config = dict(
    encoder_arch='mlp_mixer',
    model='audio captioner',
    dataset='synthesized solo parts of chorales (CocoChorales)',
    train_examples=39062,
    time_shift_ms=100,
    n_mels=64,
    hop_length=320,
    input='log_mel',
    spec_augment=True,
    win_length=400,
    tokenizer='word',
    vocab_size=56,
    encoder_norm='layernorm',
    encoder_norm_position='pre',
    encoder_activation='quick_gelu',
    encoder_mlp_ratio=3,
    encoder_layer_scale_init=0.1,
    encoder_parallel_block=False,
    encoder_inner_norm=False,
    encoder_drop_path=0.15,
    encoder_patch_size=[8, 8],
    encoder_conv_stem=True,
    encoder_layers=8,
    encoder_width=256,
    fusion='prefix',
    decoder_width=384,
    decoder_layers=12,
    decoder_norm='layernorm',
    decoder_norm_position='pre',
    decoder_activation='gelu',
    decoder_mlp_ratio=3,
    decoder_head_dim=16,
    decoder_fused_qkv=True,
    decoder_bias='all',
    decoder_qk_norm=True,
    decoder_layer_scale_init=0.1,
    decoder_parallel_block=False,
    decoder_inner_norm=False,
    decoder_positions='learned',
    decoder_prefix_bidirectional=False,
    decoder_connector='mlp',
    decoder_tie_embeddings=False,
    init='trunc_normal_002',
    residual_init='zero_last',
    optimizer='muon',
    muon_scale='match_rms_adamw',
    lr=0.0029,
    momentum=0.9,
    nesterov=True,
    orthogonalizer='newton_schulz_5',
    adamw_lr_other_params=0.002,
    grad_clip=1.0,
    steps=6500,
    batch_size=32,
    epochs=5.3,
    lr_schedule='linear',
    final_lr_fraction=0.05,
    warmup_steps=130,
    weight_decay=0.1,
    adamw_weight_decay_other_params=0.05,
)
Rows from block 9 of the text decoder of a small audio captioner, named by matrix and row number. Rows with one number belong to one neuron. Each number is 200 + 20 x the weight over its row's rms, rounded and kept within 0 to 999. All counts start at 0.
After each neuron's rows are labels from the 100 texts, of 14976, where the neuron reaches its highest value: "tokens" is the input token at the peak. Only what is clearly more common there than usual is listed. The data: synthesized solo parts of chorales (CocoChorales). In brackets: how many of the 100.
# fc1: MLP up (decoder.blocks.9.mlp.fc1.weight, 1152x384), inputs 144-191
# fc2: MLP down (decoder.blocks.9.mlp.fc2.weight, 384x1152, transposed), outputs 144-191

fc1.409,215,184,214,197,218,190,208,166,208,243,192,187,184,183,182,181,224,214,220,205,194,230,200,190,214,181,157,192,198,217,209,184,194,224,172,199,194,216,203,193,188,197,203,194,208,193,187,177
fc2.409,196,197,213,230,168,206,210,235,210,227,191,204,203,206,196,188,234,185,200,196,231,188,248,209,183,182,180,222,176,229,209,175,203,179,220,208,199,206,196,196,183,225,168,228,209,203,176,187
tokens: "3" (31); ":" (23); "g3" (13); "e3" (12)

fc1.649,197,239,232,182,189,234,203,192,187,172,199,217,226,215,180,145,178,181,184,240,172,197,208,199,186,221,193,178,183,169,184,209,203,208,189,194,202,163,150,235,195,222,215,196,179,215,205,194
fc2.649,157,184,202,223,186,189,184,222,193,197,199,184,167,229,208,209,187,189,206,184,224,199,213,170,156,207,220,185,211,200,197,194,227,229,210,201,208,185,214,211,164,211,200,180,187,226,191,211
tokens: "a5" (28); "a4" (28); "a3" (18); "3" (7)

fc1.707,228,209,197,209,222,183,190,207,235,197,182,154,210,189,191,236,209,224,159,236,205,183,183,203,215,208,223,192,203,203,235,192,208,219,188,216,192,179,183,195,187,199,243,196,188,202,190,210
fc2.707,183,187,185,175,169,205,169,200,172,222,179,209,183,227,197,222,218,203,208,239,228,204,220,183,196,206,227,202,212,193,194,234,164,186,181,200,156,180,212,217,250,191,209,210,219,213,223,187
tokens: "3" (44); "a3" (30); "4" (13)

fc1.381,188,194,209,175,232,183,191,210,186,208,201,208,216,230,212,230,191,218,176,229,222,206,166,203,201,212,165,222,158,201,186,233,199,219,224,192,177,194,219,204,220,208,206,245,195,207,190,174
fc2.381,216,191,205,213,205,193,228,227,207,198,162,200,200,153,184,197,215,187,201,203,212,202,202,189,226,217,179,196,190,209,201,246,224,234,185,226,188,210,208,189,229,189,200,205,196,207,145,189
tokens: "#" (100)

fc1.224,205,200,198,196,188,168,206,176,229,166,214,178,186,172,170,180,193,218,215,187,190,185,193,197,199,203,199,173,239,209,205,167,185,190,206,215,215,203,225,147,216,216,193,171,221,187,214,191
fc2.224,211,221,204,249,208,217,198,173,183,162,195,201,241,233,189,227,188,209,185,198,197,191,187,192,213,193,207,171,199,185,204,205,194,227,173,173,212,206,172,199,204,181,205,214,185,197,187,205
tokens: "e4" (78)

fc1.564,181,187,166,199,236,195,230,241,194,201,207,166,186,202,202,199,218,216,221,172,214,199,175,187,199,201,203,192,223,191,172,196,208,166,174,197,204,219,222,179,220,209,217,239,230,221,203,189
fc2.564,251,180,200,230,205,168,184,201,172,207,211,219,230,224,188,196,195,164,178,188,237,218,218,170,261,169,194,219,212,200,218,133,231,225,207,195,188,185,232,210,193,215,191,214,209,197,183,200
tokens: ":" (29); "f3" (28); "3" (14); "e3" (9)

fc1.196,180,175,180,198,197,204,189,196,172,213,224,231,200,155,194,227,216,205,213,207,203,211,191,194,183,168,184,184,196,174,200,211,211,189,218,228,201,206,206,240,209,197,209,212,188,199,185,190
fc2.196,211,179,177,226,204,228,224,200,200,217,202,228,195,188,176,204,209,187,232,219,178,196,215,173,169,208,215,168,220,185,178,184,185,187,177,187,237,231,195,183,203,241,177,209,208,183,207,193
tokens: "<end>" (83); "b4" (10)

fc1.481,222,204,182,200,201,161,182,211,178,231,186,159,216,191,202,218,195,223,193,252,185,180,208,173,220,218,198,219,226,211,221,200,215,194,185,216,179,220,233,213,211,220,202,189,201,172,152,232
fc2.481,201,201,198,199,192,217,198,184,184,205,225,224,208,226,205,208,157,206,207,225,180,259,217,194,176,204,214,184,189,201,234,221,224,227,197,195,220,245,170,186,192,215,200,190,196,244,204,215
tokens: "<end>" (39); "b3" (38); "b4" (9)

fc1.662,189,209,183,191,211,184,203,165,197,194,214,231,211,184,176,173,196,221,195,131,214,215,213,179,193,188,214,205,230,185,214,202,194,180,208,167,202,188,242,157,202,213,210,212,166,206,210,195
fc2.662,192,188,192,219,203,166,202,197,198,205,207,225,189,174,214,210,209,222,213,235,214,184,179,199,195,187,204,194,194,219,210,176,179,200,214,214,204,192,222,213,217,215,221,216,192,206,249,220
tokens: ":" (59); "f5" (28)

fc1.580,161,199,196,196,171,170,195,215,191,192,166,227,237,167,206,218,209,208,231,188,210,254,251,190,224,200,220,212,182,172,174,226,203,195,185,193,209,215,192,206,222,174,169,196,184,217,218,208
fc2.580,208,205,219,201,215,192,196,175,208,206,209,207,221,166,199,193,196,205,205,199,199,214,234,197,197,182,221,223,216,197,218,197,208,218,200,217,196,170,228,185,216,194,222,265,193,214,220,223
tokens: "3" (69); "d3" (10); "a2" (7); "g3" (7)

fc1.600,257,210,192,207,199,160,189,198,193,203,228,170,221,215,211,177,209,204,214,208,188,195,158,181,225,214,204,221,166,203,212,208,179,162,230,183,198,192,182,183,218,209,220,219,153,230,196,227
fc2.600,218,185,199,238,167,220,202,231,149,183,190,207,225,225,211,214,212,211,183,192,180,178,185,213,182,185,183,188,175,199,214,198,208,221,189,182,175,162,235,181,169,188,206,216,190,188,181,227
tokens: "violin" (38); "f5" (21); "5" (19)

fc1.723,201,202,196,178,197,158,217,210,175,229,199,192,201,210,270,212,218,214,175,166,198,199,199,190,186,215,201,229,183,232,196,204,198,217,215,178,202,248,231,232,177,208,234,209,208,187,181,196
fc2.723,184,228,211,187,184,198,184,212,177,208,181,205,140,154,186,175,227,225,206,230,207,229,185,190,185,212,204,196,226,189,212,214,199,226,187,202,163,240,170,184,169,209,173,210,223,190,187,193
tokens: "<end>" (94)

fc1.630,184,247,173,183,191,223,204,184,194,206,206,197,186,190,207,182,204,232,201,218,244,192,217,196,191,184,191,191,180,188,210,183,219,187,172,173,196,227,186,186,194,192,230,214,203,214,220,182
fc2.630,189,210,222,168,177,196,205,174,202,227,223,205,207,202,213,204,211,204,223,172,168,189,199,195,183,184,220,202,178,169,206,187,206,211,211,171,202,169,188,207,199,204,174,191,176,252,170,231
tokens: "3" (56); "f3" (15)

fc1.57,225,185,223,185,236,205,198,217,204,211,225,228,200,202,183,198,173,225,224,228,236,195,163,218,179,170,156,213,186,190,239,208,220,214,222,191,197,210,224,188,209,200,168,202,172,179,208,211
fc2.57,222,196,175,194,193,193,171,205,194,241,192,189,229,172,176,179,219,187,217,209,191,229,210,192,178,209,195,189,184,219,180,201,218,220,214,188,165,186,203,178,216,235,191,207,226,220,217,211
tokens: "e4" (46); "e5" (24); "3" (18); "f5" (7)

fc1.385,214,203,218,211,221,206,210,221,184,232,211,185,202,195,217,208,167,213,204,217,234,193,199,198,212,214,188,209,187,214,221,214,217,192,199,187,179,204,195,189,159,214,189,156,181,197,196,199
fc2.385,205,213,197,185,177,216,171,200,214,217,208,192,199,180,200,204,206,200,216,217,184,184,174,165,203,237,193,187,180,195,232,212,217,157,223,163,247,221,193,180,199,215,200,202,228,250,205,182
tokens: "e4" (33); "3" (23); "e5" (17); "f4" (14)

fc1.420,202,214,227,231,171,161,190,204,169,218,189,196,220,213,181,195,191,235,234,199,197,215,206,180,219,236,215,209,190,204,200,207,207,225,187,207,198,193,220,205,202,215,212,170,195,215,182,203
fc2.420,195,203,212,205,217,188,200,228,191,178,219,198,206,194,217,115,180,189,210,208,198,219,178,201,204,216,185,167,229,172,204,152,211,200,193,193,185,192,210,178,180,218,234,196,209,220,217,204
tokens: "#" (41); "horn" (21); "g5" (12); "d5" (12)

fc1.516,192,214,230,182,215,199,194,195,182,223,217,221,202,159,225,189,187,186,165,173,248,173,209,194,212,187,212,196,178,187,222,213,202,193,213,210,189,217,202,218,205,211,218,196,204,210,206,216
fc2.516,214,186,202,193,208,186,176,196,185,187,201,206,179,226,227,201,220,186,197,175,206,212,162,183,215,222,212,182,191,225,196,176,187,200,229,190,170,196,173,223,201,175,202,198,188,190,192,188
tokens: "e4" (98)

fc1.378,206,165,195,192,223,189,203,179,174,207,203,198,183,201,198,216,246,177,201,148,208,219,184,203,220,177,165,196,175,200,195,200,192,220,184,227,231,206,215,144,202,216,201,201,254,219,191,242
fc2.378,217,216,200,200,224,235,199,165,170,189,192,227,178,180,219,170,214,224,187,208,216,196,241,218,216,185,184,193,217,225,213,175,224,222,201,181,212,209,206,223,153,206,210,201,213,191,196,235
tokens: ":" (48); "3" (23); "c4" (14); "e3" (10)

fc1.199,204,158,216,219,206,152,225,189,203,198,219,172,213,204,174,237,196,248,212,192,212,198,224,204,166,233,183,172,217,173,184,220,211,170,199,193,210,172,170,194,213,204,203,214,175,246,200,206
fc2.199,220,214,215,202,191,206,200,218,212,173,179,208,213,157,165,196,209,191,201,192,239,249,192,200,202,188,187,221,227,215,190,232,206,206,208,203,204,216,199,169,194,219,201,180,224,190,181,186
tokens: "violin" (71); "trumpet" (13); "a" (12)

fc1.705,223,189,179,174,228,212,195,202,179,214,191,239,196,173,175,239,186,208,222,196,178,216,230,170,223,182,204,191,213,169,221,237,185,219,197,211,222,207,200,230,206,186,215,186,187,226,196,200
fc2.705,196,211,185,212,149,199,208,198,219,228,185,178,192,178,206,170,190,176,204,223,170,174,206,211,203,213,203,182,200,198,192,202,179,179,179,232,143,220,215,198,180,240,205,166,201,179,180,237
tokens: "<end>" (49); "e4" (22); "g" (16)

fc1.336,195,207,212,233,184,173,199,202,159,210,232,190,216,203,173,163,190,190,210,180,225,224,196,188,199,205,235,178,190,205,214,152,149,190,204,193,221,192,207,221,240,213,176,179,170,178,214,208
fc2.336,208,209,187,213,175,160,215,198,174,197,199,186,181,200,202,207,193,177,224,196,225,200,201,189,170,212,201,202,215,207,193,209,213,234,226,175,161,182,201,219,179,208,176,215,197,206,173,235
tokens: "a5" (20); "a" (18); "f5" (17); "e3" (13)

fc1.82,226,181,214,218,189,194,202,213,192,200,206,193,205,206,152,199,213,233,193,196,195,194,236,182,221,189,202,202,197,207,185,218,188,203,211,207,177,200,186,258,233,198,218,199,176,194,241,189
fc2.82,213,168,219,229,197,182,215,184,191,237,175,202,206,162,229,203,181,185,201,210,173,239,165,207,176,195,203,213,209,178,220,204,194,172,196,187,220,234,218,140,219,151,245,228,157,196,179,167
tokens: "d5" (93)

fc1.46,179,187,218,214,196,214,186,176,181,216,171,230,243,183,217,161,199,175,189,174,234,200,166,223,215,180,240,212,139,208,218,224,170,173,222,197,183,189,196,227,197,226,188,194,192,194,209,212
fc2.46,187,193,217,210,185,173,201,200,196,196,189,212,193,221,205,189,179,254,232,180,220,170,215,190,196,194,194,188,200,193,218,189,197,200,208,203,182,197,197,222,234,217,212,203,188,210,206,210
tokens: "3" (99)

fc1.476,203,155,165,217,188,211,204,184,189,213,182,203,196,175,217,232,224,197,192,174,224,188,206,193,205,179,203,196,183,203,207,210,198,202,208,210,202,186,269,164,190,213,233,173,218,182,196,215
fc2.476,214,202,219,235,211,182,198,198,212,206,203,196,194,219,200,161,207,205,176,188,221,191,221,171,206,224,218,181,197,168,184,200,200,188,202,234,184,227,178,219,197,211,176,204,230,217,205,184
tokens: "3" (30); ":" (22); "e3" (14); "g3" (13)