From a checkpoint of a small audio captioner.
Data: 39062 training examples, 5.3 epochs.
Rows from block 3 of the audio encoder of a small audio captioner, named by matrix and row number. Rows with one number belong to one neuron. Each number is 500 + 25 x the weight over its row's rms, rounded and kept within 0 to 999. All counts start at 0. Numbers have three digits each.
After each neuron's rows are labels from the 100 clips, of 14976, where the neuron reaches its highest value: "peak in band" is the frequency band that holds the peak. Only what is clearly more common there than usual is listed. The data: synthesized solo parts of chorales (CocoChorales). In brackets: how many of the 100, against the usual share in percent.
# fc1: MLP up (encoder.blocks.3.mlp.fc1.weight, 768x256), inputs 172-255
# fc2: MLP down (encoder.blocks.3.mlp.fc2.weight, 256x768, transposed), outputs 172-255

fc1.432:531488590488533517474496480518481515523501517506496521473456480497539449514483515502508493514519471470500538554511509473526462483517461498540514532502475482470503480487496480472472464466479506486493478474538483480488465469463492472460483504492491476539
fc2.432:489504509549516501510515557530511480507497534515504472483542495517501491451496465485481502473530427531496478522499503461492524481508514467437499490454473489504493468503440498528493491481513529518460527521479515545482506510498547497480498488513517516516
peak in band: 2000 to 4000 Hz (67 vs 25)

fc1.538:473498479455510462527509532502533525450517530511478521499520528502498496518510485502489501489496478466478507534502452511499491545492583539498508462488518505530487476483483506497480511468507485483502532500473495523501476549442511503528514520512479524479
fc2.538:517475494525506484518486544528477511495467537542475507498471496488523479529457477490534514514526516488470494503549474500567533500478479535533525554556443493494477465527522506460485495524488473487454504486461481489526467474508515493477491491498546532493
peak in band: 250 to 500 Hz (74 vs 12.5)

fc1.166:458491504508522517554492462502473516461506522495500528500504482506446473542484500485498478486491482531502495449498555497502518454508489469522466511521525497547512466483500528497487450493510499543490461455459450466483530505467473482486534520523527499477
fc2.166:511454549496482424523504494522516518499477533519490537502507477502524545522450517523481497467521527544541530455466517512482482462488512517520519511526507514499469453481469526496484515503519498493510507502539510463504555468512516540514505466457500496480
peak in band: 500 to 1000 Hz (65 vs 12.5); 1000 to 2000 Hz (32 vs 12.5)

fc1.48:483539542510510511466556466484498500490461500484491529490467512512515508515527488467490512506498472508511488537516499549510533501475478490557521478480521500491496467485498530498514489478463536477526502493503523506482487541479517513495518520486488449500
fc2.48:534529507574514488486520509511494529470531481505486480499493489496502489501488508500509496541543517502548482525497553490490567533519473519497486490469468546524514559505529512513489498514561504510483478489506500487489507478448535517539499483495529504493
peak in band: 500 to 1000 Hz (80 vs 12.5)

fc1.415:467498496476495552432498464505475470502540505495491495475499463453446476513496503488489518530480492526479517502474515470494528508504496462468513488483510510494478520504503511501486527455492513499532506541493524464551544540488480490481499494536529513479
fc2.415:499516468479482492493524521493467537467483491508529505521470519475464492498526487545480533551450497486499548536507519507502471526469546511481506532482497491533524485486524522481511492495532474485503497483495524514503504484528457521477456510458484504520
peak in band: 0 to 250 Hz (91 vs 12.5)

fc1.386:508489525494477517500482468531530507452510547499499515492520513495492501513461465558519528480476492531523480465476539518513487488479453472491499480521499518496510537545470476523538486489476469536520486485515532458502454498493479496454498506496478488485
fc2.386:489523489526501495516481493464513543502453494506438520516489543487526493497505486498497505505468458492497531469468520485544415431526513461475504490479523500483495478479524507512484501490479512489523509467513469497557504503472511477462475506447536514491
peak in band: 1000 to 2000 Hz (67 vs 12.5)

fc1.526:532491481495444538468492474509484506465528524516510485494480479506496459508493498495522520465496515515491537496471491438522510501556510496480466508456434533532490523527468518525493491483518485470493524490470500553492541467491470505458550476521529484478
fc2.526:509537546541520524525482531465538468452548463513450519493534505507478525508517506486473501483500506491514481485491502491430491503483480477463495487530527472487500531490566514501510515517507517542497536454496504495517486527510558483468514524467506488497
peak in band: 4000 to 8000 Hz (87 vs 25)

fc1.209:485499553454471468476459479494476482499555472494530511509496469481498500488505507498501472490489454495482476489488468511541459499474534512453499514514510528522481514488506528523468493482467481541474487482516508474554527540501533527493473526495491534471
fc2.209:475541472464538500571497503518505550470510519522497487476495513512483510512503517476526505491517513472479493455512485492443474478504500520560472515439474501466504471513521465522508497520558487482541457441492473513520506497473546512470523478506521538502
peak in band: 500 to 1000 Hz (91 vs 12.5)

fc1.682:512456514468445493481508477500456498475490553488499533505522503541497454508517508499497494506505499492512515446513501523528501507512520541503504504531438485484487497514484534496499462496512479567483518498469467508498483500479491521521501513503479465500
fc2.682:497492516525480472503521471468480450491488536478505516492504516491522483487531520499522497508537488512528451499508529540510456510483505531458482464480533423472448512542493506516490536490510485508500493471537517493499486508541507523438504493511430478491
peak in band: 4000 to 8000 Hz (92 vs 25)

fc1.635:500474579489505506537483493508486510558475495517493497508525506528543538494496547475485528527453503509506455495512476469483490497506451520502511489486523470531478499476463539458505537480500520508482486513531540469523495483475489504507466498492509527526
fc2.635:514516538475497533517490489521542505475504489532496481469481458499493571441531465467462465500498486484548501469472504535507515535470499500524501527513458519543487489469510485499523531489520447516448494439488499504506493528505491503450495473475498511501
peak in band: 1000 to 2000 Hz (63 vs 12.5)

fc1.301:496499455502491494495485466540436473456515488507528491520537482495507480484504530509465496516549514502514507511492484461563479564479507547540516479572482484508509474516510504476479534519484531549471510476487515450489478513505492516467484494477549507511
fc2.301:508489489509500523501551478477554490501473455491457494499542497479490513483493470481502494543480499502491487534465541482477478485481522497433552467527471487499460540520497510480471487512450459534492482488494521486461535500533465498529478490519480515484
peak in band: 0 to 250 Hz (89 vs 12.5)

fc1.97:479528482495516527463473499506500501509525497514502529445532545441511503442482528524525470485467503497455465491528493468490517475494503462505503540483470544528488464509495519479506518486525484474505494489462470510548506509500507534478520497546524466442
fc2.97:517488509473540549476503553505492501486556456477486502527486488486497451495535504503488529493488493492504504462482472501504476494456477483536520502536504444542515516506455520485503472494531480525504488510489497469485518455461480503518495538497452495495
peak in band: 4000 to 8000 Hz (78 vs 25)

fc1.418:485508481499507547505525472492502530509481488484499491505522497456534481553471460470506515511471463423519529450500450488486509497500503480493527534496547537461481528492552478527484510473527461514514534487530529496496506538511504463549533525470507508518
fc2.418:530519488504493545538519508515515522491469480478483497480543455501479464492480499531480500484480492488486473506496522498482507500489533512493498510466538527511488506506498501464509500485514508524496524516512508465532464566509505514469487497505497479473
peak in band: 1000 to 2000 Hz (98 vs 12.5)

fc1.233:476506524487514518505513488522488496511518518483505510517480495471484528455492483542485505505510531522470517498481508481508521529501491536505493507529460531514493458482493513494477464492482449514475481484470561483559548448504464516529497545480487479506
fc2.233:504477510507502501535483510488482492493479512509494495517480518512457462490516512526532432474534487527494478484520479478479510499471466503500496489491507432525452495474441454518486527526491498487523488498484503489523561542467515501501495518472492466489
peak in band: 500 to 1000 Hz (61 vs 12.5)

fc1.31:559440518496499513475525508514485438437481538519500526515491512495466465528554519488460490521520475516484531471496509499458496478502487507505487549515493462540463506503516548503518512464523495525493464483499552441500512517455505503491512456532531523512
fc2.31:461541509530508490439507499519497439552482506504511499487526543537504529484496478504523520505526492461487488481526501457470503490522523508476525507542470492483525501495462510521489460489488504464518528499522467453475513462503518472522503531481516464493
peak in band: 4000 to 8000 Hz (74 vs 25)

fc1.404:536471496490514524484487500503491520542520478536560508488487485517500499499495465485473457564517488504482532481512452437462528520477531513476525499518491480491530510520494512506478495518531518500488494500497450478454492542508517483518470466474500490534
fc2.404:474517536502503505530512470479479467520493509521498545528491487503485536493551473513472448482525461456509502466505487527488523505538450553493487500502503507494468487495453500509490501505475502524529498514518539480513483524512487527500531449459469526502
peak in band: 250 to 500 Hz (91 vs 12.5)

fc1.515:531501524481531455501502520483516532488464528503498530487488497513464459525499517469499512537482486507449534507534482529478506476524458496509479521532501536457478509494479476498493478503502474481472485452480494502507506502434503515448506470501533511499
fc2.515:475514510491532525520503484531454470505504506484534520503531472540517500474490515493490538474485524482469490560529489488543505491524516491515523525507493524481499510543547500513502474463508500519504481521510499502483458498446489489484542513502487459527
peak in band: 2000 to 4000 Hz (65 vs 25)

fc1.409:524485524492507445489520501527493542450478450538518519520472478506512515521484513521461493505494466516490461482555514489482514480527543465515495532493475504503520551495494535508516471546503507531499486510531520484478459533497439475488479473477494524480
fc2.409:445510516457537539511517513489485462460514528498498537512486478468490469521489484530513491517527489496482496465508467492531510560474499471531468511509489478516556471524508538542519517519454524495478526500492488477527506495485511518538504480485508499505
peak in band: 500 to 1000 Hz (77 vs 12.5)

fc1.130:516512522491505506441506522543498475461498520541507476483563491482483484462486499479455480485493501446501504510498547494510507487530514515461441512563507479528482480520521485529533502504515509508470533483439558449470541495490483492453494548527465454496
fc2.130:504528553493523513459502535530513478503497482494531478474517490496515532482552461490493492511482495506466465485530495503520507537546497462544521508498527447508488485490531495489496466541498517476530494488529467480494468529497489476478527509471496525493
peak in band: 0 to 250 Hz (30 vs 12.5)

fc1.338:495522529468507499478488527467479542537487475485519554511484486426496485520491479486524484500484485490511508464471504498502475505513466503528466514462495484531512521446534529475518474478447532538496456459499525475543549546518487495499471507529493466514
fc2.338:488491492526505521489477513468519511488515534542536471487514518454537480462512488522501508507502519483475526517522473480463501470512469482451454540485505515464486507453535524547498525493474558487516516497499499502490473488483504524520499499515515497511
peak in band: 500 to 1000 Hz (66 vs 12.5)

fc1.393:502494513523518510483493514485432503477535511511472489540507497492489516470454519521547491473457511456484519490468490503490512525454504484511526522531475513517491485499500508484538506483483534541500527453480518480517478479487524483523517477463509498523
fc2.393:476508472521466509489502469511514486480477488498480504499482481536506460477503486489501530514548521495562494487519505502521468462447492513518532552500429558532533558510518520487520512481499511479498496541497465507511494481450530496494529494521534506480
peak in band: 2000 to 4000 Hz (57 vs 25); 1000 to 2000 Hz (40 vs 12.5)

fc1.6:508463515517472495542526506472538504498488460507503473463531538471469481538504476515498531523527485477532544507476418544526499497524521476466542511534489489451491555485526509520469500475509510529442498463515505468530530519482503533534513472466460469495
fc2.6:507488473510530466496455519519469498536468472487505474511556501467525465488471487487491494506485512491518527503530486515480540475496443446522492487513487493477466491486511468497486502460490493498496503468505477559512526473530545509512532511498494499473
peak in band: 2000 to 4000 Hz (97 vs 25)

fc1.206:418440518467526530496525517536512506453515498526524495532479472500494478493494522558482424502523493483483434483507521492531547519530476534468500496505494531526484510481480522477485503481483509467490514512502490491490490489507504502503521527513529482504
fc2.206:531511454505510509530506485512542467505462520504481530492513521454490454509506504475474538475500498480502499483506467488544547500523493491500495509462513499493521532461491508543481499512447536543477464532512441485519473515518495526474495486525498486487
peak in band: 2000 to 4000 Hz (84 vs 25)

fc1.619:541512514471536444499494516505524522502511458438517494488481521473500517476499494516493520492483482526522479531521492508505520509476504539512487481500468454526491545501508503508511503520491509489481544444488530457520500556510501495448510485499532485536
fc2.619:511515538436529529541485458503497480568495482510483505501511491545484502536492548543505518478511445543494512519531465532492464530469508482507515470460481505525518486486499511514500458439507436550521520496505524508545507500533569531524525496529471483477
peak in band: 500 to 1000 Hz (89 vs 12.5)

fc1.389:480430537520459536499479506486516504510471474497528467495480484470487491460527472544458515507491543488492507511515540479489479506494486473452495475534514477523476494495546508499492513500510492504533471445519516506498530528481454531478492456479503499497
fc2.389:471506483502493550509570514506507516484509529487534527543457504484503502502537515507499471509451531462521516460493509473518489497506524504469493510523532492470506481475460483521507516499494516491518502532503510511535505480486495530482493506478488479520
peak in band: 4000 to 8000 Hz (98 vs 25)

fc1.194:485547496505523504535528511572513521484470499491547470480471512475490431524487496446488488555508505500470534507505523456494526534541488471507520534469458493527519536480504514444459531479528492489511479508490512471476502545516473502487558454498509499516
fc2.194:502504495479501496542491482473458501478528482491480523493481507499536500499481518523477500509492482446522502549486518533529519479488493492490496489525526498532559524522497471470503553492504488496515499499486525488525477500494503499461542496494520499486
peak in band: 0 to 250 Hz (77 vs 12.5)

fc1.384:472453505479510514486499534488466496520518515488481507493492486540518464477506485484492450458531486494471467511455503527487538539495529516484507507508492510546463498497449505513454436512508440461452463465528476487512495533486511531479516476532510489496
fc2.384:529482487505546521507410532511469522521467506514530506458457508524493484466489502516493485543503524474504490533488500485519460498473513533499492516497517522530497512505501530512516485572483482539509489520468512468509496528491496480494499474526493463502
peak in band: 2000 to 4000 Hz (91 vs 25)

fc1.260:488517480496505529494481513519506469525538498526537506501448486504523503455487489541487513516479449501503491517538464461503518509549517541483479489515496509513498445440477502477477514478495486528506513511483522459496490527473495465499505484531530455477
fc2.260:483485541508529535539483506517548526519477509479528483505489508485510532491466517517470495519493456514503481525531515512487524520510514494515486449498416560534499507513498536507491454513477482558486505508466504479501460489497493502501504477488486448477
peak in band: 500 to 1000 Hz (70 vs 12.5)